{
  "model": "image super-resolution model",
  "dataset": "photos of arthropod specimens (BIOSCAN-5M)",
  "train_examples": 195000,
  "image_size": 40,
  "grayscale": true,
  "crop_scale_min": 0.5,
  "horizontal_flip": true,
  "task": "super_resolution",
  "loss": "l1",
  "scale": 2,
  "arch": "dncnn",
  "norm": "batchnorm",
  "activation": "celu",
  "depths": [18],
  "kernel_size": 3,
  "stem": "single",
  "widths": [64],
  "init": "kaiming_normal",
  "optimizer": "muon",
  "muon_scale": "match_rms_adamw",
  "lr": 0.0028,
  "momentum": 0.95,
  "nesterov": true,
  "orthogonalizer": "polar_express",
  "adamw_lr_other_params": 0.0028,
  "ema_decay": 0.995,
  "steps": 39000,
  "batch_size": 192,
  "epochs": 38.4,
  "lr_schedule": "wsd",
  "decay_fraction": 0.4,
  "final_lr_fraction": 0.01,
  "warmup_steps": 3900,
  "weight_decay": 0.02,
  "adamw_weight_decay_other_params": 0
}
Rows from block 6, named by matrix and row number. Each number is 50 + 10 x the weight over its row's rms, rounded and kept within 0 to 99. All counts start at 0. After the name is the row's rms in percent of the matrix's.
# conv: 3x3 conv (model.blocks.6.conv.weight, 64x64x3x3), inputs 16-31, a 3x3 kernel for each
conv.8 111:45 32 45 67 55 57 45 33 63 51 47 57 63 61 55 42 49 63 61 40 52 45 37 49 52 52 55 47 54 57 43 56 66 45 54 48 50 44 38 51 48 55 54 47 72 46 50 49 47 52 56 45 49 52 61 62 72 45 36 64 42 46 74 52 44 54 56 51 39 77 60 51 60 62 59 47 56 52 56 61 42 71 60 77 62 50 46 63 52 41 36 54 46 56 54 58 46 39 52 51 45 48 36 43 56 52 29 43 28 44 51 51 40 48 42 36 61 51 50 50 51 49 51 52 49 51 45 49 37 54 58 50 50 53 48 47 53 71 54 49 52 35 41 57
conv.9 104:28 31 41 40 51 56 45 41 54 50 34 51 49 47 72 48 42 49 53 61 41 43 60 41 63 56 44 55 56 55 40 43 41 45 39 39 49 41 68 40 32 47 49 61 68 53 51 55 47 54 57 43 55 58 63 61 73 57 53 57 62 66 49 53 47 28 53 50 52 48 38 49 43 47 44 51 55 47 48 48 47 66 52 58 48 41 50 55 65 53 32 48 45 28 47 65 18 44 65 31 55 45 41 51 54 47 50 48 58 50 36 51 48 43 61 44 31 51 50 50 51 49 49 51 50 49 40 58 76 58 56 57 41 60 64 37 38 44 46 41 49 43 58 61
conv.10 104:48 47 58 55 48 65 51 35 43 63 44 36 56 43 56 41 42 54 68 49 58 59 31 53 76 52 54 54 57 58 57 57 54 53 76 35 42 58 62 53 67 53 58 55 41 58 51 55 51 47 58 48 49 55 60 46 53 53 57 49 50 49 42 52 24 21 41 44 52 40 46 39 59 57 39 64 54 48 70 53 57 61 60 49 40 50 43 45 41 27 44 47 63 47 44 59 53 49 62 60 60 44 48 58 57 39 57 45 41 46 54 57 34 51 53 39 56 49 50 50 49 51 50 50 50 51 47 35 38 52 59 38 49 41 44 53 74 66 45 61 42 59 40 41
conv.11 102:57 52 54 37 49 44 46 39 54 47 56 56 51 66 75 48 49 42 61 60 41 34 46 47 24 41 51 49 36 51 50 53 51 49 54 51 45 46 54 54 52 46 57 47 47 51 49 48 54 51 49 44 45 48 45 50 48 52 48 48 52 48 56 54 65 41 47 57 47 49 35 42 40 45 50 52 50 44 49 70 46 41 37 42 42 32 42 53 58 55 50 54 50 45 48 58 62 39 54 52 38 57 49 59 65 43 36 59 50 61 46 51 69 37 57 50 37 52 50 52 51 49 51 51 48 51 82 49 42 49 46 40 44 71 61 44 68 51 45 58 48 45 25 53
conv.12 104:59 37 55 54 46 56 45 52 53 51 30 44 70 52 45 66 50 44 42 59 40 38 40 53 49 34 40 28 38 52 33 34 55 31 17 30 60 64 55 46 53 57 53 53 66 41 45 54 35 46 61 37 41 52 28 47 55 50 61 70 59 54 61 45 51 57 61 60 69 64 53 55 44 42 45 43 59 55 57 57 52 59 56 55 65 57 53 75 63 57 48 46 50 55 43 54 55 32 33 60 53 48 37 53 58 32 42 59 44 48 46 50 59 47 34 54 49 50 50 51 50 50 51 50 51 51 51 51 43 46 52 50 41 35 59 48 77 58 55 53 29 54 50 42
conv.13 097:66 50 24 49 56 46 46 66 53 52 47 52 46 37 56 57 37 43 61 62 60 26 36 33 43 63 53 46 47 50 41 44 35 42 53 41 45 44 51 52 38 51 54 27 37 50 45 44 57 44 36 59 52 46 50 42 49 41 48 47 50 53 51 40 50 38 47 50 45 44 50 39 49 52 49 60 62 45 54 56 36 66 48 52 55 46 40 54 48 43 59 43 44 51 53 41 92 75 42 46 45 70 35 40 58 30 31 52 65 44 49 48 52 60 65 74 47 51 49 48 50 49 49 49 49 50 56 65 25 45 61 37 48 53 53 58 66 50 36 46 43 40 39 59
conv.14 100:40 48 45 49 64 74 52 54 53 57 53 53 57 39 52 50 39 58 62 39 37 56 47 36 52 74 29 46 51 45 53 61 49 48 46 35 55 42 57 39 39 51 48 45 23 55 53 47 53 49 52 55 54 56 47 54 54 55 46 43 49 32 50 67 56 50 43 48 38 39 52 28 39 42 44 48 54 48 59 64 50 58 45 44 56 52 52 49 46 53 47 44 47 47 58 49 40 56 59 63 45 69 44 38 48 44 52 33 45 48 50 28 44 78 37 35 60 50 50 49 49 49 50 49 51 50 26 44 50 53 47 58 56 49 60 48 45 54 58 51 67 61 45 65
conv.15 104:38 52 47 54 57 40 47 45 35 63 54 35 65 47 34 56 48 41 51 42 51 46 52 45 33 58 33 55 43 63 49 51 69 37 49 58 40 57 50 49 51 45 55 42 41 52 54 52 46 47 48 39 45 53 49 49 45 47 55 37 47 53 18 48 55 42 53 53 41 49 44 41 40 58 56 51 57 51 57 53 46 43 56 46 56 50 57 51 53 67 29 46 62 32 48 57 45 44 67 41 47 50 58 54 54 57 54 44 40 50 31 61 53 33 80 47 50 50 50 50 50 50 49 51 50 50 63 59 64 57 50 56 54 54 43 72 33 49 53 43 47 51 68 48
conv.16 094:40 47 56 57 56 61 43 37 51 37 63 56 42 56 74 47 60 70 41 40 47 47 46 37 50 51 51 51 54 43 50 50 62 64 50 56 57 44 46 46 41 44 47 53 45 58 55 57 57 54 47 55 49 46 41 43 48 41 45 50 33 49 38 48 52 45 48 50 52 51 54 41 52 64 59 29 43 49 61 49 49 59 59 63 50 52 59 46 53 51 46 60 62 55 49 56 62 62 64 54 56 55 40 51 57 38 50 56 51 45 62 47 47 75 40 44 62 50 50 50 50 51 51 50 51 52 54 43 65 62 50 76 62 49 73 50 44 44 49 47 43 49 47 40
conv.17 097:54 69 62 57 55 46 38 28 41 46 42 51 59 58 54 41 51 53 21 31 49 69 59 40 52 60 59 48 31 41 40 49 55 51 65 55 52 47 51 55 60 55 51 53 45 52 51 53 53 45 46 46 48 55 49 50 61 51 58 55 49 46 36 59 51 53 48 45 39 60 75 59 48 52 57 58 51 39 44 48 48 40 61 48 51 51 45 44 42 48 56 46 42 48 49 56 45 61 40 39 41 47 52 49 51 61 59 58 66 54 49 59 49 48 31 44 50 54 52 51 54 52 51 53 51 49 61 57 58 38 40 49 69 52 43 54 46 36 50 44 55 47 73 60
conv.18 100:36 61 44 57 59 55 48 64 43 44 63 46 26 57 49 27 49 43 43 57 52 38 52 53 53 57 48 57 42 61 67 43 56 67 53 56 55 36 36 61 53 39 52 33 24 55 50 46 54 47 41 56 44 47 32 50 61 53 57 53 55 47 50 48 47 48 49 46 40 56 47 48 48 69 49 50 56 40 52 55 30 62 58 55 42 48 54 44 46 51 81 60 69 72 77 58 65 57 40 40 53 61 55 57 58 51 31 37 55 46 46 57 62 58 44 56 52 49 49 50 50 50 51 51 50 51 49 44 39 38 49 41 41 46 40 29 50 48 32 56 53 51 43 46
conv.19 104:55 46 39 60 55 62 49 56 63 49 57 64 43 57 34 32 57 55 26 49 58 41 54 58 24 61 66 55 44 47 48 56 50 48 48 37 47 46 57 48 52 48 59 56 52 44 48 47 46 50 53 51 53 54 44 39 44 39 44 46 41 38 38 44 47 58 61 43 36 50 45 56 71 41 50 65 37 48 51 56 45 52 51 44 64 64 74 58 46 42 70 62 41 60 55 66 45 49 40 51 51 42 41 57 45 61 41 62 56 40 42 63 50 44 49 34 48 50 48 49 49 47 47 49 48 46 50 47 58 50 50 64 34 61 55 53 50 50 60 46 45 30 50 37
conv.20 102:60 49 45 49 36 44 68 45 52 43 41 50 44 50 64 39 43 56 51 44 41 41 40 44 48 39 41 39 43 56 61 71 81 60 52 57 46 47 56 48 53 61 54 44 44 48 49 51 47 48 46 55 56 52 36 36 29 51 41 39 75 43 43 41 48 61 61 51 44 47 58 32 43 61 50 39 61 44 51 60 40 56 58 65 50 41 41 65 47 40 56 51 60 49 48 52 45 41 47 59 52 54 61 41 50 42 49 47 54 63 51 55 60 49 46 57 48 49 53 50 48 51 48 50 53 49 55 64 42 43 51 52 46 39 49 43 57 66 64 62 72 54 50 48
conv.21 094:34 57 39 52 60 99 54 48 67 49 65 51 60 56 41 61 55 51 45 37 38 45 34 46 31 44 45 53 58 66 51 57 58 41 44 40 47 54 48 54 64 43 57 44 41 48 47 54 47 53 51 55 51 52 49 45 41 47 48 42 59 57 51 47 50 56 42 53 49 46 54 43 56 64 60 39 54 47 41 61 53 54 55 47 54 82 45 46 68 43 56 38 45 44 46 70 41 49 50 48 40 46 41 39 36 29 37 57 50 50 26 29 45 34 58 62 42 50 50 50 51 50 50 50 50 50 31 33 47 63 51 45 37 51 43 59 55 55 54 52 53 49 42 38
conv.22 099:54 39 44 59 52 68 63 47 60 49 44 61 48 48 47 59 42 53 52 61 46 41 44 45 50 35 40 55 67 57 49 49 48 42 46 31 64 54 60 52 53 59 66 59 35 59 52 48 58 57 47 52 54 50 49 42 52 46 40 50 33 33 51 65 75 60 60 49 35 59 58 52 65 65 71 51 53 56 80 61 61 47 44 44 48 57 39 58 52 39 57 43 47 57 43 49 59 42 38 35 41 37 49 36 52 63 43 59 47 58 58 61 56 67 65 48 55 49 51 55 49 51 54 49 52 53 68 52 53 47 49 68 72 44 59 37 56 38 42 53 59 42 44 49
conv.23 108:63 56 51 56 53 59 58 48 49 54 53 47 50 48 53 59 46 55 60 61 37 20 42 36 41 47 43 43 47 49 37 43 49 75 75 67 43 49 58 41 43 42 44 41 46 54 49 56 51 49 51 55 52 55 59 59 50 60 50 56 39 29 40 49 48 36 57 44 35 36 16 23 29 24 36 40 33 59 49 38 69 45 49 55 32 45 49 30 32 46 46 59 46 31 48 43 44 50 37 32 68 58 39 70 52 36 71 43 39 61 51 51 58 39 46 55 49 49 52 49 49 52 49 47 51 48 56 71 65 54 49 34 53 47 49 46 52 44 61 58 51 63 53 54
conv.24 096:44 37 38 49 44 49 46 45 44 49 51 43 46 56 43 34 45 43 57 66 44 42 49 36 62 54 38 37 59 64 44 36 55 43 40 33 48 51 88 55 64 51 56 74 62 61 65 69 51 50 59 51 50 62 43 49 67 40 39 54 30 34 51 45 44 44 68 61 62 36 42 47 69 62 62 60 50 55 63 39 41 54 67 63 64 63 53 70 67 66 23 55 50 36 48 47 43 29 62 41 35 35 50 51 54 41 61 50 42 29 52 51 43 42 48 47 51 53 48 58 51 46 56 51 46 56 63 55 48 44 43 48 58 54 50 48 50 50 52 53 54 45 41 56
conv.25 106:48 43 53 50 48 46 59 59 55 48 56 40 44 58 72 36 51 51 22 37 57 27 48 56 35 61 62 37 45 50 44 60 46 44 43 23 33 55 42 25 46 52 27 28 35 47 53 54 44 46 53 45 49 51 47 40 63 52 51 68 64 62 90 59 53 52 49 53 58 53 38 37 36 53 56 37 55 67 40 48 49 31 39 52 45 45 55 42 48 62 55 62 73 71 49 47 40 43 53 55 55 44 34 61 53 42 61 45 41 38 58 52 46 48 39 41 42 48 50 48 49 50 49 50 48 49 74 68 53 60 62 55 49 45 41 44 45 52 48 43 36 45 54 39
conv.26 097:45 44 35 47 58 53 44 42 35 46 53 46 61 41 54 45 64 70 30 35 45 69 56 52 46 45 54 48 44 52 32 52 54 29 41 44 48 52 46 52 55 56 41 54 60 51 55 59 51 55 64 44 48 52 40 39 24 55 52 47 71 59 50 61 42 61 52 57 51 57 65 68 52 65 55 50 53 58 40 40 35 56 57 55 48 56 66 40 59 50 33 44 48 35 57 62 36 54 54 42 45 36 57 55 51 58 56 45 68 56 54 37 49 19 15 43 51 49 59 47 47 57 46 47 57 45 49 54 46 47 30 58 69 49 54 43 31 24 42 55 48 53 50 41
conv.27 106:68 52 54 46 36 48 48 51 61 55 59 56 43 51 48 47 61 64 53 57 33 46 59 27 53 36 36 51 63 76 48 48 37 53 47 90 50 41 51 54 44 47 45 52 47 52 50 42 50 50 48 57 55 56 44 43 39 60 54 44 36 53 41 49 47 41 47 43 39 50 48 46 39 47 48 46 46 49 57 42 46 38 37 52 54 44 43 49 45 43 44 52 44 38 50 51 44 50 46 39 66 59 43 66 34 39 50 48 53 59 58 49 50 45 48 53 59 50 52 51 49 51 51 49 51 50 46 39 46 53 44 58 72 48 61 55 53 42 55 54 72 64 51 79
conv.28 107:47 49 53 46 33 46 53 43 53 45 44 41 39 52 35 42 59 40 38 50 46 43 58 64 38 48 54 78 55 50 88 59 55 58 50 49 40 51 56 47 50 52 33 36 51 51 50 55 59 58 56 55 52 53 58 49 48 35 42 56 68 58 62 53 57 51 31 52 50 48 46 54 51 55 28 55 71 45 32 54 44 65 51 52 53 53 57 48 48 41 51 57 44 46 51 47 57 53 46 48 56 52 51 44 70 52 41 45 52 43 37 49 44 45 45 52 43 50 52 51 49 51 51 49 50 51 68 59 57 82 51 51 64 42 52 55 49 52 51 53 48 43 51 49
conv.29 087:46 35 40 44 48 33 38 52 40 54 49 53 52 47 50 42 45 40 45 41 58 69 58 66 48 52 38 50 65 64 52 85 61 42 60 43 66 64 48 55 65 73 42 51 72 41 50 45 54 53 52 45 45 41 32 55 46 45 51 56 38 35 54 50 59 55 45 46 43 52 55 50 50 56 48 55 63 53 54 55 43 64 57 43 63 61 56 49 66 55 48 44 53 77 50 48 68 74 54 48 48 53 53 46 45 61 64 52 63 70 59 55 76 58 56 59 49 49 49 51 50 49 52 49 48 50 64 51 52 65 56 45 57 44 27 40 30 48 65 63 47 42 53 55
conv.30 099:41 67 54 43 51 54 54 49 47 51 57 41 46 56 55 34 50 48 58 70 62 50 52 48 64 53 52 44 48 38 38 34 53 59 46 74 56 57 40 57 58 57 58 54 44 49 47 53 52 48 58 50 51 58 34 46 45 57 47 49 51 45 53 51 50 49 57 50 61 47 41 55 71 60 44 59 57 51 54 40 46 49 33 54 58 51 65 54 55 56 45 55 54 58 75 59 51 26 39 48 46 41 48 50 45 48 46 46 64 37 38 63 44 52 62 33 66 48 48 49 50 49 49 51 50 50 34 36 54 61 49 60 32 50 62 43 41 59 44 44 47 25 40 39
conv.31 107:47 57 76 59 55 46 58 55 46 58 46 47 44 47 44 45 47 31 35 37 51 52 49 56 42 48 59 40 44 43 51 50 43 45 37 39 39 64 50 53 60 58 51 39 41 51 51 52 42 45 51 44 51 48 46 50 59 56 51 59 43 64 62 46 54 43 49 54 45 53 56 53 51 55 67 44 62 69 43 57 43 52 61 76 44 49 50 56 56 63 56 49 39 52 38 36 49 37 31 60 40 44 60 45 49 57 36 51 65 53 51 40 35 54 50 39 57 51 51 50 50 50 50 51 52 49 31 50 43 42 50 47 22 39 35 47 55 51 58 51 53 40 34 34
conv.32 102:48 48 54 50 41 42 46 44 29 50 46 28 55 38 21 52 47 44 48 55 65 51 65 65 50 64 62 41 35 65 49 41 52 73 52 40 54 56 57 57 48 60 50 54 47 45 53 58 41 48 54 53 56 56 35 56 47 45 52 50 38 48 29 56 27 43 62 48 57 58 58 81 40 27 28 46 55 38 56 62 34 48 41 40 53 49 57 58 44 34 38 46 33 49 48 61 51 53 56 45 58 63 42 49 63 40 29 25 42 38 46 51 40 45 58 45 32 49 49 53 48 48 53 48 49 51 41 61 64 49 53 49 56 56 38 49 35 56 54 42 42 44 32 35
conv.33 098:55 63 57 41 41 49 53 56 38 49 57 42 61 60 37 50 41 20 40 39 40 64 45 33 47 41 39 36 34 52 52 63 58 38 48 58 63 56 41 51 54 45 52 63 58 58 59 62 52 58 68 61 61 68 49 53 53 49 53 40 39 43 43 40 62 61 56 62 47 45 51 37 42 43 55 47 61 53 53 64 46 63 50 36 60 61 39 34 52 53 49 56 70 44 47 48 63 57 37 41 49 66 34 44 66 51 56 45 48 49 54 48 39 54 44 52 43 54 53 55 53 52 55 54 54 56 48 51 50 33 42 50 63 49 58 44 53 70 35 39 39 54 45 48
conv.34 104:63 63 49 49 47 42 43 43 49 55 46 46 66 55 45 52 49 44 60 65 52 37 56 63 48 54 62 35 55 42 48 58 60 51 65 64 48 59 51 44 54 54 53 43 60 51 45 43 53 50 51 56 53 54 50 52 58 48 58 53 46 58 40 56 54 61 54 54 65 29 38 46 46 43 54 50 57 59 46 64 34 59 66 57 50 40 34 39 41 35 37 40 46 44 33 35 41 42 68 48 50 51 52 49 52 59 33 66 49 44 60 50 54 52 65 62 54 50 51 51 49 50 49 49 50 48 44 61 41 34 41 34 26 53 22 46 49 41 59 57 42 57 63 47
conv.35 095:55 59 45 38 41 64 44 40 53 34 44 47 37 49 58 36 53 43 45 47 39 43 53 47 76 47 34 53 57 39 50 65 56 26 46 61 44 51 57 35 58 47 33 64 50 54 52 54 39 43 50 48 55 58 44 62 32 36 59 36 47 58 61 44 36 47 54 42 71 63 49 58 50 66 66 45 53 43 45 52 43 65 45 44 71 49 51 59 44 46 53 49 64 45 39 46 57 58 57 60 50 44 49 45 48 50 36 41 52 38 58 59 37 37 65 46 59 52 50 49 50 49 50 50 49 51 34 44 47 43 42 31 55 38 40 53 45 50 43 56 57 47 52 33
conv.36 103:52 59 27 48 62 50 57 58 64 76 55 52 54 61 38 40 39 36 48 43 41 44 33 48 58 51 49 41 43 50 56 47 58 58 62 56 50 45 52 54 48 61 63 40 61 49 48 38 54 42 39 51 51 47 51 49 43 47 44 32 40 57 33 56 50 57 45 48 45 42 41 38 39 40 42 61 42 43 50 43 64 40 33 32 65 57 39 46 44 50 50 51 53 50 56 44 49 42 50 43 47 56 45 56 44 50 59 43 53 55 57 63 54 57 47 40 43 48 45 56 48 47 56 50 48 58 51 57 48 46 55 49 45 44 31 79 69 61 35 32 43 59 67 76
conv.37 107:61 46 61 57 56 55 48 31 38 46 50 67 36 42 24 50 50 49 61 60 71 50 53 53 46 52 58 61 49 47 51 35 50 52 42 48 44 53 57 47 38 34 47 46 57 53 55 47 51 52 55 56 46 51 51 59 50 59 52 57 57 42 45 49 55 34 45 62 55 53 53 60 58 47 55 59 50 48 38 28 41 46 39 49 43 48 63 52 51 57 56 49 39 30 44 47 51 53 57 40 50 40 53 50 49 44 47 51 47 71 71 48 60 50 67 41 41 52 49 50 52 50 51 52 51 52 65 46 26 36 34 56 40 40 36 57 65 58 45 47 46 60 60 63
conv.38 106:60 55 64 56 53 60 44 55 57 55 46 71 49 39 56 53 46 37 24 24 59 34 22 53 53 32 49 45 70 75 48 55 43 56 56 50 52 39 24 61 46 28 57 52 44 47 51 47 47 48 50 49 53 58 44 29 41 50 42 50 47 49 56 64 51 57 44 58 60 52 53 47 49 44 61 47 57 56 25 54 47 37 57 50 52 64 58 44 49 53 52 52 62 51 50 51 38 63 54 46 40 63 52 39 43 43 41 45 56 36 50 43 32 48 54 43 59 51 50 51 50 49 51 50 49 51 49 67 65 57 70 53 44 66 57 61 60 69 60 49 44 53 55 40
conv.39 099:49 49 72 51 52 61 35 40 64 37 44 59 56 69 45 52 61 63 64 62 49 35 53 43 48 47 45 49 46 44 50 41 49 56 53 52 48 39 34 34 39 30 38 49 45 58 53 50 52 56 54 57 57 56 69 62 81 65 49 68 54 52 71 40 50 51 62 54 49 56 45 63 51 41 49 32 45 54 35 40 44 35 37 49 45 40 52 47 38 41 48 35 63 51 41 64 41 61 56 52 55 47 48 59 50 40 50 41 41 39 48 48 50 50 37 51 46 52 51 51 52 50 51 52 51 51 40 73 51 63 56 51 50 47 50 42 65 44 61 48 48 61 37 38
conv.40 100:33 43 42 48 36 31 56 61 57 45 47 45 61 51 38 61 49 28 43 39 42 69 41 39 56 61 50 57 54 47 36 41 51 40 54 45 38 45 46 53 52 63 47 53 63 57 52 44 52 51 57 53 48 46 46 31 33 46 59 60 73 61 49 57 68 52 49 53 25 69 61 62 24 43 47 46 56 59 45 46 59 36 41 34 34 36 33 38 42 40 48 65 56 52 56 54 44 49 43 61 63 35 51 45 54 52 47 45 25 39 26 41 54 53 47 34 49 48 49 49 49 49 49 48 47 49 53 59 42 49 52 48 39 45 45 52 40 65 47 44 63 57 51 54
conv.41 096:54 73 82 49 63 56 62 48 58 44 66 50 40 53 40 59 54 47 67 42 59 48 46 58 51 57 67 59 35 65 49 38 52 54 53 54 41 63 61 50 46 63 51 57 61 66 65 56 58 58 52 51 51 51 45 61 32 43 60 51 49 52 39 50 46 61 43 49 47 45 51 44 40 40 37 46 54 58 53 53 63 49 61 61 46 45 64 41 50 44 36 45 32 55 34 55 46 62 79 57 58 47 45 47 48 60 53 63 47 72 54 64 56 56 35 36 46 51 51 51 51 50 50 51 50 49 53 62 50 52 61 56 69 59 53 42 40 51 48 48 51 63 60 47
conv.42 101:57 50 59 54 45 47 49 51 48 52 48 58 51 53 50 57 45 32 44 37 43 69 58 45 71 70 49 65 71 53 55 65 47 44 43 40 41 56 53 48 48 46 60 36 37 53 47 48 48 50 43 47 46 47 49 34 47 51 46 38 61 57 45 64 70 46 33 54 37 50 58 41 51 54 49 45 48 47 48 63 45 44 45 41 48 47 45 44 44 43 57 53 54 51 71 72 40 84 64 49 54 57 52 45 45 42 34 35 53 43 45 44 42 45 46 44 54 55 47 54 54 48 55 54 46 54 64 53 59 49 36 28 46 46 31 51 58 57 41 56 54 50 49 46
conv.43 104:53 46 70 45 44 68 76 63 58 44 42 29 50 45 43 56 40 28 62 65 45 45 41 39 53 36 58 50 50 54 54 41 42 40 49 39 44 59 77 41 46 52 55 62 59 52 49 56 43 48 49 42 49 51 61 58 52 67 48 50 58 48 60 47 33 34 57 55 57 36 45 54 62 46 53 52 45 58 49 45 61 55 61 68 47 51 54 65 63 50 54 43 50 84 49 66 62 66 72 62 64 54 48 50 55 55 51 53 47 36 48 63 47 46 65 49 50 50 50 52 49 50 52 50 50 51 35 50 49 58 56 60 58 56 53 40 47 52 41 56 52 43 49 31
conv.44 103:45 61 41 40 63 51 42 49 36 56 45 64 68 42 57 60 41 71 36 42 43 49 46 41 46 40 32 57 36 58 49 51 68 38 48 54 47 52 39 46 53 47 41 45 55 53 52 52 55 51 46 53 49 37 55 56 49 46 42 32 64 49 46 57 46 34 57 58 50 73 59 54 58 59 61 71 65 62 50 44 28 48 42 31 65 66 56 47 43 36 41 49 53 55 48 39 61 43 29 44 47 34 54 65 48 40 39 38 59 42 59 52 35 58 64 48 59 50 50 50 51 50 51 50 50 50 52 57 47 47 47 51 53 49 43 61 37 40 47 54 65 52 74 63
conv.45 104:45 64 58 54 69 64 60 47 42 55 53 50 57 47 62 58 46 54 62 54 47 46 62 52 38 69 64 43 49 54 35 35 40 48 63 52 45 41 52 35 37 50 50 50 59 54 54 49 57 57 53 51 53 54 63 55 43 63 63 42 50 57 46 56 57 53 43 43 35 46 57 39 55 39 58 47 45 66 30 43 43 37 41 57 34 39 42 45 42 46 46 38 40 47 73 37 28 35 32 46 53 58 37 54 46 41 70 66 53 48 62 55 52 69 54 41 51 51 49 50 51 50 51 51 50 50 53 55 58 56 54 52 57 62 55 60 52 56 46 38 53 54 39 46
conv.46 102:61 47 33 70 50 63 60 52 47 49 50 47 41 44 34 50 33 41 55 40 48 58 49 44 49 58 51 55 64 57 53 35 42 56 45 65 56 65 46 61 55 54 53 46 52 55 57 60 51 53 54 47 48 52 48 56 77 51 58 46 58 64 51 52 58 54 50 53 55 49 51 59 60 49 59 53 52 49 61 68 51 49 56 50 47 63 51 46 57 49 41 46 48 62 54 55 41 29 50 46 46 51 48 48 51 65 49 58 74 44 37 70 36 39 60 38 55 53 53 53 52 51 53 52 52 53 43 54 58 41 48 59 45 58 37 35 56 68 41 31 58 42 51 54
conv.47 105:44 45 49 55 52 39 50 61 52 30 38 41 46 61 53 63 58 42 36 51 37 38 44 41 44 53 33 57 63 42 48 50 41 43 57 62 68 67 74 68 69 51 62 61 67 55 48 45 54 52 57 51 46 48 07 51 32 26 57 27 31 41 15 65 38 52 40 43 53 64 51 44 74 35 51 50 43 51 52 51 43 48 51 44 48 51 48 41 48 49 55 47 44 60 51 43 54 46 37 54 57 49 46 49 45 55 56 46 64 53 71 50 35 46 45 41 43 49 55 49 50 54 49 49 54 50 51 47 44 54 53 33 54 79 59 51 59 58 39 41 42 60 43 63
conv.48 082:49 37 56 52 61 56 33 40 40 51 55 51 60 54 48 45 51 52 55 47 45 39 29 42 57 48 53 49 49 55 55 56 59 49 53 52 44 42 50 44 45 54 38 33 49 78 73 69 70 69 68 81 79 74 55 33 42 54 37 63 51 51 46 67 58 55 57 55 60 51 54 59 49 55 51 39 45 51 52 58 53 43 52 70 41 50 59 41 58 62 58 57 41 60 47 39 55 52 49 42 60 56 43 56 60 47 65 60 38 55 53 48 62 52 57 51 31 61 61 57 60 58 55 61 58 56 49 62 56 43 38 44 41 31 42 52 53 52 47 50 36 59 62 48
conv.49 102:41 60 37 50 58 47 47 73 56 67 59 37 67 65 43 45 39 31 60 52 52 53 51 55 37 29 41 41 55 51 52 49 51 50 61 54 43 40 32 47 56 45 35 50 23 57 56 58 50 55 55 46 47 52 72 60 60 61 54 49 46 51 46 51 38 55 66 60 52 51 38 61 28 59 42 44 54 51 37 23 49 41 41 51 43 46 56 50 56 51 31 60 47 54 59 49 41 53 45 56 77 44 55 55 62 45 53 70 51 41 38 47 38 42 40 50 53 51 52 52 50 51 51 51 52 52 48 58 55 47 64 53 55 63 47 39 53 43 43 56 36 17 34 33
conv.50 100:63 65 85 38 59 93 59 56 69 39 32 48 39 39 27 48 49 55 58 58 55 38 46 53 47 51 53 50 49 33 63 66 49 68 52 44 47 31 46 45 42 51 35 45 53 57 54 52 55 53 55 57 46 38 55 61 53 46 53 59 42 39 52 56 44 53 48 47 43 41 50 52 52 36 45 56 46 40 52 51 48 45 33 34 32 42 42 38 51 51 54 40 46 50 53 79 54 43 38 60 58 43 44 39 28 55 51 36 42 31 60 33 28 50 35 45 59 56 47 52 56 46 51 57 46 50 61 37 45 61 48 78 50 40 48 47 59 20 57 45 24 57 44 57
conv.51 101:53 65 56 47 53 53 58 44 34 31 52 55 30 47 58 32 48 48 65 48 54 77 70 52 55 57 51 67 49 42 57 43 40 48 66 55 47 41 38 55 54 57 59 52 45 66 54 47 61 53 49 60 48 49 43 53 51 46 59 60 38 58 43 49 43 46 42 35 59 52 38 49 34 35 42 40 41 43 65 56 47 39 28 31 50 52 51 52 54 52 75 80 47 76 72 64 35 30 52 55 52 53 52 51 41 58 63 65 51 41 37 51 40 49 52 49 65 51 50 51 50 51 51 50 51 53 54 46 30 48 45 36 54 56 37 30 55 52 44 49 40 63 69 65
conv.52 095:56 52 36 38 50 43 47 54 46 56 49 54 64 52 58 51 41 42 56 39 54 44 55 53 57 56 56 52 49 77 59 59 69 73 67 60 55 53 54 45 36 48 52 43 71 57 53 48 56 57 50 54 52 53 80 50 47 76 37 33 53 41 46 38 48 64 62 62 45 40 56 40 63 78 44 45 55 35 38 38 29 46 46 48 46 56 47 46 60 51 53 37 62 33 31 52 46 43 52 36 51 38 47 66 53 52 65 43 35 38 37 46 38 37 46 60 50 51 52 49 50 52 50 50 52 50 47 56 66 49 43 40 58 59 40 58 48 57 64 50 54 77 54 51
conv.53 087:51 45 45 62 42 60 39 40 35 52 54 57 58 51 59 43 42 40 45 51 53 59 56 47 50 59 47 45 62 50 54 55 47 47 45 53 46 54 52 49 47 53 58 49 49 51 50 53 59 54 49 59 55 54 50 50 52 48 46 39 49 48 46 55 51 47 46 61 50 47 52 50 45 55 52 57 36 47 58 50 60 33 44 41 53 70 46 56 53 53 48 47 57 40 56 36 45 49 41 38 48 55 67 59 50 52 57 42 43 61 45 52 78 33 43 59 50 50 50 49 51 50 49 51 49 50 53 53 73 49 62 55 49 46 43 57 61 43 42 62 53 38 52 51
conv.54 069:52 54 51 51 53 48 48 52 48 51 45 48 52 50 52 51 53 50 50 51 41 51 52 44 47 46 41 51 50 52 53 55 51 50 54 53 50 45 43 51 45 43 43 45 50 99 99 99 86 82 93 98 97 99 58 47 36 56 50 41 51 52 48 47 45 56 46 46 55 47 47 58 53 50 52 52 54 52 52 57 57 64 56 56 53 49 55 63 62 74 54 48 47 51 49 51 53 53 47 67 66 65 50 45 57 53 45 58 53 46 43 45 47 48 44 43 49 69 62 63 66 58 59 67 58 60 51 56 51 47 51 46 44 49 45 44 48 49 49 46 48 52 47 46